python train.py --model="contrastive audio-text model" --n_mels=64 --encoder_arch="vit" --encoder_norm_position="pre" --encoder_dropout=0.1 --encoder_moe="expert_choice" --text_encoder_fused_qkv=false --text_encoder_inner_norm=false --text_encoder_kv_group_size=2
Rows from block 5 of the audio encoder of a small contrastive audio-text model, named by matrix and row number. Rows with one number within an expert belong to one neuron, the router's apart. Each number is 500 + 40 x the weight over its row's rms, rounded and kept within 0 to 999. All counts start at 0. Numbers have three digits each.
Before each expert's rows are labels from the 100 clips, of 14976, where the router gives the expert most weight on average: "lies over" is the class under the peak. Only what is clearly more common there than usual is listed. The data: synthesized solo parts of chorales (CocoChorales).
# router: router (encoder.blocks.5.mlp.router.weight, 4x192, trained with AdamW), inputs 0-31
# up: expert up (encoder.blocks.5.mlp.up, 4x192x192), inputs 0-31
# down: expert down (encoder.blocks.5.mlp.down, 4x192x192, transposed), outputs 0-31

# expert 2
lies over: G#4
router.2:526482532490525473527436519494512487518525541390466526528501529543526458515491562452515433480461
up.0:514527482499490504543518499473537531510501509515526471560486527510525442490476500505532564532526
down.0:528582503476532537463497571504517453501548491482409450514427508571469457503509488555509514441480
up.1:439462518490412430471540530555475552479490535514481482454501548470476527433517459501547469462518
down.1:503543505500516486418484491508504523544554452557449485474517437475487498423447491529467540544533
up.2:450495487534383505531489487488494523544469491541436487523504529488496442450465435477500525537434
down.2:498527494486577453611566536499519500430459558486452561494473482482468518476487508526537498494428
up.3:493498523469530569528565516439462539469480499592523548465486478491507464575476529474553499517450
down.3:472488511542508495423495431458539494476505514411510500519503521530481517501487492507491503609510
up.4:562511423551440463503534511511475478501542511462608500559558554506484488507464472548492566487557
down.4:518441567513612476504548526517599468477514466443521475478443474481508478469470526449513442563423
up.5:528445435536490520470438498511509495495479489539483450496530532492525469515548520530479499495425
down.5:518576482499479458505525495465463473503567482485577498500461422444556542448525500538453448447507
up.6:495478482524510444519473549583499514462517512490459529453433490441531534488566441490529487574521
down.6:481508544530517520556521446486470520513494491439415504484507513468495506561543558574454570500451
up.7:551500496449431467488529448504622467507457509465535457519513534470409537489514441520530526506540
down.7:432562446551536448542517427437510528597436437532481486513530546540480544519488558534511527481497
up.8:481480442505481541478553412428532506530445525557535487501520497544475483494547428448453440453548
down.8:550505484456533551520537455540401475509482557517493506481491547468469452516582579520506513587492
up.9:457468454523505524484466467545447552438501544568448512494493539534448521449535486456486520452464
down.9:555542448548453460505468486528488478566488519443532528529458540480467466459464511528471516567505
up.10:467528472520502419521523461580503484479514470533529486539582570581541515459446440543556561474541
down.10:544509501476459477453479519615552481506484500432524578494522513493419460481534507536478532465487
up.11:472537462505592484525498511521460520538496470468455505493455507536490505565536562467457501450507
down.11:547429604520447520538509464501534533482463507495469455547525428528464508523476481479468569426574
up.12:477461463486462504478482475474459567479503454471522479517499460520491554519527551514456498463476
down.12:463438486487505443528508478454512458561462516587527511455497456483502600481468510561524542454532
up.13:512531462432453551498470452624478483492471541517532543473481576515497496417487431487509510475436
down.13:449576472538535460489530512493501545473426492454409553495526438469481467538502503516461519519476
up.14:490500484474536550456481525490563487525603546480521483518528457492526455537538467521544543499527
down.14:513527502478482509530512480504532463529481461447505470466525478456552532446452610474470469475466
up.15:499443438518540503526514496523513480475448532539509524503527440529554556564520482593532461392483
down.15:492489566431461504492504518533458494524460507519454485542450474472473487514451489524416527559500
up.16:518525504552472451434488508533469487529450542508423479506512479585506487564495518469515543476462
down.16:534434505476449558509460540497496411461492507537495567499482520468496459507448477471513554488501
up.17:474430421523517479509504561504481480531509472534454499484502481502454490470511462467503509498501
down.17:552523479445448451576574471470514538513527483515579506442475510622462431535495444462508540477414
up.18:408533526503433499516534509455492591515484482519455530542467512538578517464530454495520479519427
down.18:523505513448464521478487477470537535548454513561497500534547565491515532542563577529480424511489
up.19:586463509492518524506514542554494530466528478515495465526513462551486540537525527490472517433533
down.19:480469520459438545480531497525521493494504503466529544447452457513462497517542432432520470496552
up.20:534499527520462425562467483529555539492419479479560467468485463495540528454459486468456435465517
down.20:452537494531473529499481440550519531486568528486531523549552442483489534507487502532457494408554
up.21:464532398469454476546581538505461452443501528534521500522531517438519487415475535459502418458497
down.21:545527522456493459455455396495528585510493516525562478467462446531486479462547453469493475511426
up.22:518510477438522446552460433562475546521519479454511497481555513511520507467498514526509491487471
down.22:483447476526539552476569511468445524463489541447514429481511497512480598510441488547501530516524
up.23:532569525499505550535444518539494492520426455563507505497466464548588529504453462521592522475493
down.23:507470607524507541611551540469516526548501469489425505487458504561481452544467517483486532518435
up.24:442488500463482455517450453571508456506518494525466487524521410454509474510429552484582491534489
down.24:498525481544500553439514494495449495497397529473566461578466569529510438497547531467500516488581
up.25:476477512472512453481459475521454531475422516530512480492451502453537524465557457577542518535431
down.25:461515484541533500503516438407502456535537573505498514470516449541439494531511521416513515541592
up.26:455506496507486417498412439460558536497510579500454496511493565529540543454471493471542498495477
down.26:418534494492493466514498508494550533552464583505499478531497451515526439562458416579467525414519
up.27:527520479520484487519467459411519533485505479545447492413470491513567484457492475485519443518501
down.27:510461503465495483627488511480509468573464460530553448506565465451496507562542509537454521486502
up.28:498519484534506477443512460545462481551514511534476535469454504534549490491503500486488527438445
down.28:553485539454594612515446502416443493496489480525517512496471522533465531545429525482468578528523
up.29:474445521486493519542475524503568517502541514475523533538518512468562523528368491472521518536506
down.29:530464520484415459521472566437501521554485505476497485513525454520547489539574510465528508506533
up.30:505484527519532493430475502464546541515508591486528504500455442547475501446483498492576536430446
down.30:521493475508446483516521477570514553465490514570495495497500540512476506503499547465491562485469
up.31:465475500455503470539458561563453565508473486495485483580549508541475458516468470587446474583491
down.31:498472486472593492472526500523469490474525499453474532536448517499511504437465558525572471568497
up.32:471527493483462510516482549519494504426500474487441487545470511499457493482489494478461500477538
down.32:480526519538460461481495470458542545495489477432539500428516519491553503528547494499524494474488
up.33:445515447555483511499448529494462505441396553455514507476454531515553435505395436557532500470522
down.33:569442492399462485508495500507519510469522568434537517468508496512477473498462537514564513476441
up.34:540563525482477527477501479539492526546450573507481438453495489478495501507518459557603454482515
down.34:490612539513545479544545449525438508559478446453515480509533521504503552484510482473500440491472
up.35:508502514494594475474435585527562487517476497521468446503598509520500538494492444529475496502439
down.35:506466524487543525408524484496426472558459520450475458569500551532530485525536493488532424514455
up.36:463505534520405459514504502416500482491478531565478420520473481479579532488526489522473567486509
down.36:461521510483446451628519497499517587489542463559446500509462548497533537526495500519466521515495
up.37:530488480535412497544489459511478428518503491489520506548509516459477453513448498450493601478504
down.37:504480469614493475486509490414531504503532490519543471525512551493541530504518470547446516517543
up.38:609552490475556507542509482524553453515533468451490546544531501463417530544505520513544561514471
down.38:474511478489512538611524523463528525540475514488451491470554512513489490538496469449511443588535
up.39:531525521561447520455511454485496477464523595533463485541489493530524462584558505487530446510510
down.39:484482492537498468559447461545581466509437504495497497483516472524550469514563487475477493532448
up.40:496499429475580538523532512480541551483583532468491546509515449475496576518512532492451514487448
down.40:516486520499464433522520507560611454506616532531512509515486578471465479445437554484459467519518

# expert 3
lies over: A4
router.3:477439544466484588522545473597459590486438485544508511533529454555550568564455432520526551497537
up.0:458468498568502534467531440484487511497464500502530496541512547608484544496438527433551566499517
down.0:515549511499517514422499484559492579539460564516492509437486432561446516496506552472461493502508
up.1:502516477475597543471559498537531549509459445489547457539506482512560516558518516486446465463412
down.1:494523561527453480585546512446518480471408556515542452492504453477497496438532466487504500510533
up.2:588497508489531457509489520459520559498566444496517502550501560551531520543471454509465426500486
down.2:524473517573494577491525466467527450440482511446503478529477544547522511561524460548555545526514
up.3:478441519490401419524492545467538516545501509534505534474501482578519441453522577470524520486492
down.3:522463445543538526507544503464463476497526441495476571507493523448486510596554540539503508456511
up.4:459502505440494538511538482506471536480514477500455553432452501545530541502490562503509424417455
down.4:442531451477488472546455474504468507468448563540504509476549469573488538513537481452459501503523
up.5:503480465517500504454439427434492492428448514520523466462492547513482497462519474438514424566490
down.5:482557424536470508513515441533497484496434463422543614498459475526552496582525523562495549464561
up.6:488465405456461446596487508481512515490550464465487486553458526455566449460467485490462500479535
down.6:481510525499462531456469518513515496497515556478487537474464476533491463508482476500496494505561
up.7:456475491455585464499534488495480454501481496468480416480483500545462472505521501558473516517539
down.7:493520517507481545480478445527523476525439478487483446541527475482506501468509420475461555521527
up.8:610518471490470508566520538485523469501572483517510512493560505424462466547474500524530532496526
down.8:530600523530480468519531419476447510425399447494523451506535538468523474487510571469432486530465
up.9:495482536461443515498564535580453577481478482571478504569412566507482570518567513526558483457548
down.9:539500528444433501489571584495499511460577546488505492479590482501607533510473446513509541567526
up.10:520486455470520487490494472519480505551482487486524519508516438466485419536537566582491482458446
down.10:518566500538505421450499516458525465511479486534517541500507599466497530553575572534506497542502
up.11:464498456444487500520521525547466461493537523370534521491490523470475489476485482458512476514487
down.11:459572554467500526508563555503516504528471522441531594455494486442500501533472508483536468565477
up.12:499510481552512490552508488523484469504480509544497484559467478475490464588420461511437512527533
down.12:465454536428496534457536425505504564472495481580495539483500425523495505512502557435499496527541
up.13:541494504495459428452525486497483551518519542522511503503526491439504553580446442535472456491545
down.13:481532467436516514539457473482461533427623445469506543470465498449476491493509487480491583515414
up.14:533483504507446491560404537523514431519560526492459463504577571449524478427481544535472497512511
down.14:475551455437552590499553546472460438450525509487570462542486449479485481497502494554537481538540
up.15:498493504472504494545500414496575463493474500485385483513483513505481515554478531482579592602592
down.15:524448493530425507473444517567515505548491568512488496466553457499580492522576507443513504520533
up.16:515499560488507450454402490468574512527450456482450405520553508460510479464480514566487549491456
down.16:513441484583516508477576479466440520481496526488557522541508515391449576502523466527474545543492
up.17:488511532482536549466520519600431515463426474470578452475468444544460562527403473522530534488469
down.17:434449517530552527546456514610465519536580452497549472495526499539532532503450454536461513454534
up.18:557396506548526499413538459528403458472557462406543453569536577542548490520485482482456473475491
down.18:523514482487448476481447578492511549505489490477500550504561511418478518485450525511508491458553
up.19:404493500499510460524503554531459489495495445460487432453487500512467459441555503553503490498541
down.19:553448452533583453511463507523521529580513511495537520467440424529468535554510512430523468547510
up.20:518419518453470517463487465522501503506526520487511510480521543451488500587571593465488572556486
down.20:483484555471490457464585473527573504523445560417423502526542534510504506491462552534524508473453
up.21:435602472436538498493467485479522454539481401519484534529518532392541540521508461525517533485471
down.21:586489501573545492595453474479469481502546509469485486554548502497457537483539571498492497471478
up.22:429468502482505525618479505492568443520470481508499397512557493537437470501438513441437569361480
down.22:553490508445467519480471551540518472483459504522466489522531556477496548531486472494486498569475
up.23:425470509487512504485497599510481424498508476500450520595524511482558512450550451524463445488467
down.23:596485502438519514515478497529458487461448584474511461543485506491470438493510517489482483507573
up.24:539456440555477498580450493508533476497584469505452523565437505475541477569499515519473491486423
down.24:458565538530534436503554535460485434483557516500490520499497480498461519519458492483496468431510
up.25:508535518504512452490579466454558475450482528469534466513503464531479434583468506567478510570428
down.25:546530574402515431457563458542523580519539498548580498514500486556534454573537486503473559512529
up.26:520529454486534532571467484570479508520480520556476510517497477553509480454545390437472517545433
down.26:422406510567446487502480528444532586518500472492560483501512442487462538472491532529503535507558
up.27:542448574465502543494451464465562529540604548517560538473441527504464501510463535529460472421455
down.27:483543520466590521544543451515469486578454482441444506469540509519543474522518520480568372529451
up.28:554518523489539447543456500507490565507549492468491513541552474481466398496551494448484493434553
down.28:461524475519414532518544559461471416477510487528492460475475535504460532487559528505546439498443
up.29:512539512466458526434474424447505463449489579433455520522540498499477467543492483497486510581522
down.29:526487492554511539501455474458453525501517416564470463508523511541533556534590535505448454545538
up.30:487450544532548534498531444535477486531533482554530511578473572517494565427518439464475446500456
down.30:547511503531508543494495413524463564533490554521478440529511500468477445524416500498496584397525
up.31:471456495521444513510484479475546444445540440462465482482459459448504514537520463557555458532510
down.31:508480501523470501488512555507527479520525434558523458565513486506425500497512575476508524506485
up.32:526485500540563529505463510426546520509579542492462412444514526547524497522522559428507469457424
down.32:507512523424437492477507449518496497492425514478471512497465545481471510528502525460495427490550
up.33:523546504464543529459460419490482468536460507480473423439502482540530556470456515565500484502456
down.33:549514513518473527467381411490505509562493461483468601492516519483437456536545461487526542441533
up.34:502481531497485430498546473469479469479522495537511515502575421479553442443503509470511543408487
down.34:500562578489471490496479564519501364528512521478497533548491491481457528486582479484486534463487
up.35:509479472516517426456584521512400473484517518469455517499534428477529516528430521616447546540500
down.35:515492473448440514472459454493534515552541497424543517562572522460446507521508516470505555477507
up.36:591528503505465480480474433471524497475404473514491512430494482491558488513505545480524558445422
down.36:485483450519500510534469524533453529541581471532554496509460502540487429483524485468423461557491
up.37:518526533448479463509500491544471443498526482499498473533503465524487442516442559441526436549521
down.37:456474521497571517496553559549502550545469517432559546527516465444453530521496507580518496532477
up.38:548509507480512602514442492561567466531574544444544450498486474501496471482537549541511456518539
down.38:500483544455526507505466457492498504477518378609412517528538468573490482523534524452460503497480
up.39:492514451513562400504501544497445501515532536504491526574509484493476483478499523532470561449477
down.39:468507531491518623481501522490500548560406461448461481448453501493434538499587545517533478394445
up.40:462436557485491497443483546471538483537511521448511469578514534490418511406472522475527453536449
down.40:452468519474481443508556468431521500530559499525561436488483488484469501522458455505460436512485

# expert 1
lies over: D#5; E5
router.1:514582486497482408472554534506499473525488475589505532454464542445480527463558506483471510454536
up.0:510477491543518487459448553426502483503476429494480526502521491540496494499475490460466530501590
down.0:525466487443497476461514472526453597516547498520466432504559538470518450519534511558485515547526
up.1:482504526517497488442606537547521505518474500491504454554477471524543599489497508476566465505551
down.1:473539459472560497528434483425467463520530508459508498439514419520517533523434470493499483499511
up.2:476486415515518535506444424493481589457536542487512444509494483542509456509579511520509523448473
down.2:533517564526455507443532495443535449457481526471533533543470498478505490514471482535567501524453
up.3:540432480483470539514532498552532474491548539510520522485515423521515472516457481475520478499508
down.3:519489538573474483527560430454501520505495416463460515481550489501483522491474583473479502463483
up.4:494410524485471476516480478495487531540493525510523523490476464519470625530467482483504511468462
down.4:532519498530427513506489499480447442492517519540452437531461520539453401544538512563575557534466
up.5:495486567495570461545463444507489477545574483473538444481484457523523536550542461509427482422474
down.5:511447522531457480519492426555488474505461476499498505556503507493459506479575525441560492453515
up.6:485466490494446535505525451449502498497384551478496432508484553503515541507522547503474524474558
down.6:536508481510520487400415497584524513541571530495575495451458531528449470493452564519506434580507
up.7:462530529573510451473508497484492482407483438539549566507508517491516478475448470516441612566468
down.7:541401495485486559512503533458520411497461494471475463460531511500571474484558509479427546469508
up.8:512509494489565536503525467523490496529536480530510517540531469522472509456451480545476502526522
down.8:551528425545554444482517493519433520551536514528519488541525475544531509444480460511518513531493
up.9:492484509547489530468450544567487514526493443481516479553448559520450432507465531538547496563447
down.9:585426465426591540559548460461585516506492601540503511477478492525522505522511463388463507503478
up.10:468556535510494480498480488486526457464533510546485467545509524497542467473511541548478478573473
down.10:564497461492534487462542483541518494510480545407489467409517421494435443470489466420566508482542
up.11:565482452486488446458525471471451550436553515511476450515544515489464562535484522515486489496539
down.11:575428524431502519497508449531430502510487419523501489473488495531509505436471568586528468446508
up.12:485420454466558523578556495470547478522450569505393504470497498399544568509476514496571546506553
down.12:487623510510468491512545572545540512498517481549501515502469438549533576552503545444459473547540
up.13:459469475518477586511452442512447464469499495442479536551486518489512497485479564501454542531483
down.13:446538452501471545441554456522490492528484531421556492475470435552471524465500514449534489412496
up.14:544553502494500488589548598420564518500436517494555479515519461426452472496488515538464509542485
down.14:422489424495501523494522449562494490490537536473413504459487473580415580410486447476475526577513
up.15:461575525566473520482582424426510514573507502477515462453496594494517505547445512550537415516529
down.15:508540450383541558624435498457454511464475462482500491516471496482508515471542580418560451521509
up.16:558459428521520499511563476542484555501494517577584475486547536460461531460460444485475433472494
down.16:489493473594522504517478548516479460520506550476477554540426558520517460573487590474494504485448
up.17:495502502485514430481513507567480476494562461513499478437539544508450557475568559511495441509504
down.17:497574509501521534543502383466470523497481451540546549468500517507504477575476607478532520489432
up.18:511530531514525386478511523468487535479437498459428525467506529510427501534559507535510468485480
down.18:470468524483518532600497517572568516527528486577502423478520448472524525511456522455521413501498
up.19:523503481508473497446485494518512428478511467548411507531517504539538523549561446543603542493530
down.19:562502494494509475486493498452443432480499509547522501467600481514479543515524480544465505505545
up.20:531522495449467491407427495510407502594515465518468514590498553502487513578481542547497503525453
down.20:525519475458477493509523501430483521562425591492426436606484469521458514577538470520484537491587
up.21:480488535530528525524475472411511452441461539479496484615559522497546458520490479504499495508512
down.21:523462468452496487470586578530502539556446528515534500528505457431525479502529520448502451507507
up.22:467453554575435501463434397489447533521462482425559495537485486520498481529518550510504471495532
down.22:494506523464509392472521490513518539542502482561482451532521417553496487498464524435484548512563
up.23:437522509468533493462523522572602461492570507503501516453494506536498563500497454465519430472437
down.23:508505506542447474498550482464538467504549428510486531462494497442497470527555526510417401507544
up.24:486469510493486542535510521521531543425573497591497542572452460456493482537476456557442593510465
down.24:519488471471488496564521487501513515441466502481535490470513511522462411421436527475461454535515
up.25:522480444495516529404498463488494503515491538488479471511499559503489478618509534568549476527440
down.25:506488566489523565521507521519517515452489532439428459534480472538454568434460426504527556486481
up.26:468558523474479506504484466516428563485539469487504480478469462506458503496523524541461507489507
down.26:523512507481560483503528488476510487489538494479376516470566511491486496454479527464502465553561
up.27:491500565547470482573524508566510580519526484532363492500503528491502591525509436523446451526516
down.27:480472454499465451445547497513493483508478556448457538533591513481442442533462551457524556470459
up.28:476483534468487543574527522482531461445454535420464482550481437543523448485497528412458610511533
down.28:521501538531465453467511439465519538519529535552514469528576485430507573560535515489498509466517
up.29:596494483506519482511475545437459505521501493450469481565546504583458486429453435546543494497508
down.29:522568415496488513542540487492496420405447534511481528465528452527516473442558542497541547508397
up.30:474448531478505526507556535505541527424483465548506509539539524530470532489530477461478552441517
down.30:488490568462509534524497498544544486447545481476531498494498555442540459516455531486499546506578
up.31:495543452478530529454455487479540569521526506450524550480486453558517457481519465522486489455587
down.31:527549482451527535552541458498503491449493445481575515503505515464539545514498497484520413545420
up.32:516455502458429533514523443521551526493549536597532470441517505442487531420538458433473429445531
down.32:542504504514482499457534525493473448493477511485477498621457522468502516517489452482537436575564
up.33:573547559564508567458461487493513434479586498542502412408499535519510557457498537455483423469537
down.33:533524558508522492479556500505451529470506485472496536436506529550444548511485429580458511534537
up.34:431525439488512531471433449457533509493511437500465538499541452533484537424387485470439478458485
down.34:496556415449514489585522445480462477530486462462502597543501472482571430459514455467488503444518
up.35:517519519449475442525509434502447512538452536499563445484466475489457488438507489519486540417516
down.35:486441513495447478494500446447555488485516578401521478521546582559555505578440437504616553477440
up.36:443551553557474463452464506458535465552464537449541468512449506530551512512458467516512529535458
down.36:587506439478481516490416507487474464522555470561491496541517511460498494571574509481562575527534
up.37:520495494511499542542475534488526450494503490498528461550540510474506527445448504506483494426516
down.37:509507538564502499447434481545481451511541467486472532498550531484448507504508496496497519420522
up.38:439485518496487519509518472499530508516566498490451512523491473475492561507485516459476558555496
down.38:526519501508459470485545480534471531563517538484499572473490537468492471523491422552494572495539
up.39:560441528474462493545514488570510506455524484553508506397548550518559505464518533482496465455496
down.39:556537440488586494476546448489457460496425548422528537485506512499511470536492439546519551519463
up.40:509459574513537556511462510569490545476445537517431465574498449523564466458492470493514528554477
down.40:498556449454525531541568483486428507579476434515515502468559531577517403524523553487489518453520

# expert 0
lies over: C#5
router.0:514469468504547511496438469428551461467538541487525430471553476469436457529517520543483490608472
up.0:510495434463452534500530494525513477425459531490453485478524499552525537473499483578513559463492
down.0:564425546541469479425534562469469509468455464494436502492547508481502402421516457463458515611524
up.1:504512502482505498500574457504579393479514531537523490436465415463492484436591440555433518471506
down.1:487517423481465523541504459444518513528472502484511520540491598530439546522486547445554458532434
up.2:497534499469436420539489442502521479540433439534468508498509463545508571544514466487454453455546
down.2:484483531452541492459566485481492430500534629488537513418518435480492436533551462528487551517397
up.3:524468495503515519514477460566531501514478574459398462535544484480456512486523473507517405492493
down.3:499528459515525459500511540492505555490510437574593524529378451485517475541549583485531513446506
up.4:527479447455513529480451489605572461488519469517534456479472553503506551466457491470448512463455
down.4:517477539523433473420448504493523480563566522488456476499515501510564480554508541472487509471513
up.5:500428536579466498537473509559532498533555556475464432546493483476533484520452526517493464577530
down.5:499504403511506502500439435554511474513546486566539571497486451437499452515488524484511563505514
up.6:543484512514479488511541559525544452523521481454537385457501531470467473486482508513528561517518
down.6:557522560545570474500473481502458477431509499461521532530499337539527524475539511439474593472538
up.7:553485542517540492455511577480458508521442450509558489527517566505487467541450493497502488502499
down.7:513462511546469504498454432547521445505568499476490571527497579508528452511483444504503595573500
up.8:562470439502501462492559503492482497496483501591528567538490442480501503576449436555525480475486
down.8:529450572493491505560500504511531572473520539444562534418446539458531438468449546466460451485549
up.9:436522522491507474458548465518418503502490515465455482524524500619529468497441505543484439542608
down.9:425468443507529554570452477494504446458510505495448452502551519463431512554495523470444531547475
up.10:540574475487556564508507513571518470539554555486493430470518516555497405477516575450522516535464
down.10:530499455540497489430511574417544532501444522520506523482460556551511520425400412525511587470503
up.11:522622418476474491521514485477500494492500533531426521592526529533500456482511520515563456472470
down.11:526466483534525445489488515477478542499507496519496503548541516495531480511464472565450516530377
up.12:550455469579492438467496489498472470500540463446527497557469543482503540461407500531474485478556
down.12:435511486518552530520487522495512473511540528525548518575479508488508500478442450500539504496509
up.13:556506464454485513547511490588551534462506496463420523563490599471528520495518565501570495486534
down.13:573478576576504547484464486465484484542517470458492468477483567554423446519550509512463493560464
up.14:494420537589493487502432527527528473506510496476523473543509526517527514523424491476532499512497
down.14:450534488563455474517497445537537571486537549582548435533517441469495517507451507558490565565469
up.15:479511423585581504495492466526473506465468481533494463502498428421477469562436503545520506492544
down.15:545467550529452520519596478602480501476526509510412526438517473470442584474457527476516503494506
up.16:562461486503407501538490492586504529501471473553478484514495510414471457525516458456538555445459
down.16:497512524455480590555469470504463461489480553471518522504519525500525471529447504468450511550491
up.17:493453461454498502498511534470541502538572558508488503464534561515523490531483542490469544458468
down.17:546458522556576449430496510461457443564525493406442551462488482469542500496525496492562516510558
up.18:525482485472435477507487422459420499510549559455505470535419434461493457530551521496515512514489
down.18:536472429511534489542483488559456531493570488493538504541459474521590490448500522441455566436523
up.19:523503528573443464467449519545515514481565552497530501543494474575503487480560455522467467513465
down.19:515526498497486455441441461500503559457480533518432462527516489482501567530447484487546464541556
up.20:500382515455485464541463517474460503471467493488487520562482487508458525509438479494518558511401
down.20:446553498478464516436492528499547551552512493608462426475502496561488507517517496456545428427528
up.21:586532480540458523460504463448496502530495472437403494477497506503439487516519563524510484424459
down.21:515499457519535503417560501567501520460517451501521533524489500514485485412499526518547420483440
up.22:604509532539523466516427465491485488499510473529463511504479521476422539484499571565522504509505
down.22:497509462493483590510521467487503475491501508487491526538501553470457455480508427450582438476571
up.23:532476537530544487481455476453550525532492486446488558515546497494528571542533487458468478495514
down.23:551543471528537507467504588416525523552546484492509452499439533550506500539598544478592493464477
up.24:461518478560569500514524483520443506550434548633556529472470521469442534495508597558515538502481
down.24:462523438465506491570550477511549535513438518443553516604600526500406531471514500556548565462526
up.25:491551456394494544459472557398418510514557453532535545476478507477478453502433508526473530474483
down.25:458445521535479445468461453530548496484497468517381527477550488493579470490524538493514490460547
up.26:524536548537544497438496487517459472488485402530516585485519471518472491464510458495533525542479
down.26:502544507511471509499478504537515456489425498554513485473490501533529619509476509447441558501494
up.27:498516464507453530513532514514429598567476537532510474470475524462421507476567474418474525497528
down.27:490452471459486483482555495482500522454453511446467555454497469572500432487524533504485527509507
up.28:513494507527501504491465508499465459541480521452502466548543478462508526522502517505511445461561
down.28:482535510535479481475544548518499538542526534523509514514470576514530553460479496486498452468469
up.29:545451491489487510539473477433460481487540498487467497476522484482508556529473498512491544532449
down.29:517625451528524471505462511507542506480455533538525495487440517500527461429517524494525531472503
up.30:447460495469508535518570520510463552467537518587409494483548482555472475513513548508565533470531
down.30:516481501505530393463441478469485559440507445416504604519424493541523493430469503506489481509497
up.31:468435445520509517546533557569530565541492404545451543508547513513548452489507469551497496479445
down.31:521582494474492469417470474479525483451515550493550492458504519505527526542431559462523502504525
up.32:499527525485428603533496527482583448441487457442544449581506485455435489602523518532562491526444
down.32:554475369492528534483481376451542535499524535556456472455401487521519509496525516512568482534534
up.33:456484397483504469498501516544571484505449527469467426557500512567455501458513478400506510470567
down.33:491607561434438495473411550531530501419513521535524516497448533503452523482495458532497448501431
up.34:489524502471552487475529451493437527496482492545446572447508486550479498591475457540526484499425
down.34:507445451453525462498437572441510542502459506481480452500491541484467491487495505534443513533457
up.35:545574494502492442496471493501533501478430510520557462454437454438453513450506491420544536538493
down.35:535475505507498471553509456479462490505557534465461458497488481528465506491543480579561566487490
up.36:402530486557518497494523475490506513556492399571482410487499487469458569482535575505510568525499
down.36:549561513549483533519465432532520476419505575500553481459484471515520526488465470559549459532486
up.37:406493479552502444503558543462448559509466540512522538501482503497463513563428550492512452483464
down.37:582501505485508506518587543535476451541493496518544437543550491531472498381545480590500485516470
up.38:449533473468507464508484510489500537551419435520503568502495515498475490435466498553473508551538
down.38:544441534423494512577509434519488448498517492496487483502532462576509468471500525476472445494445
up.39:504554575473524478475446570495523430559456475495499474445545510438547498546494518535552502567529
down.39:488455504504479493503464499466554482460488534499491474457497467598468470502447453448460511441507
up.40:520513529478499565528454478523525475466499553517433468513499477528524484554465515527483533499480
down.40:522543481450592511478559489444562575465546493512501513452491488501442476509577459468494443418507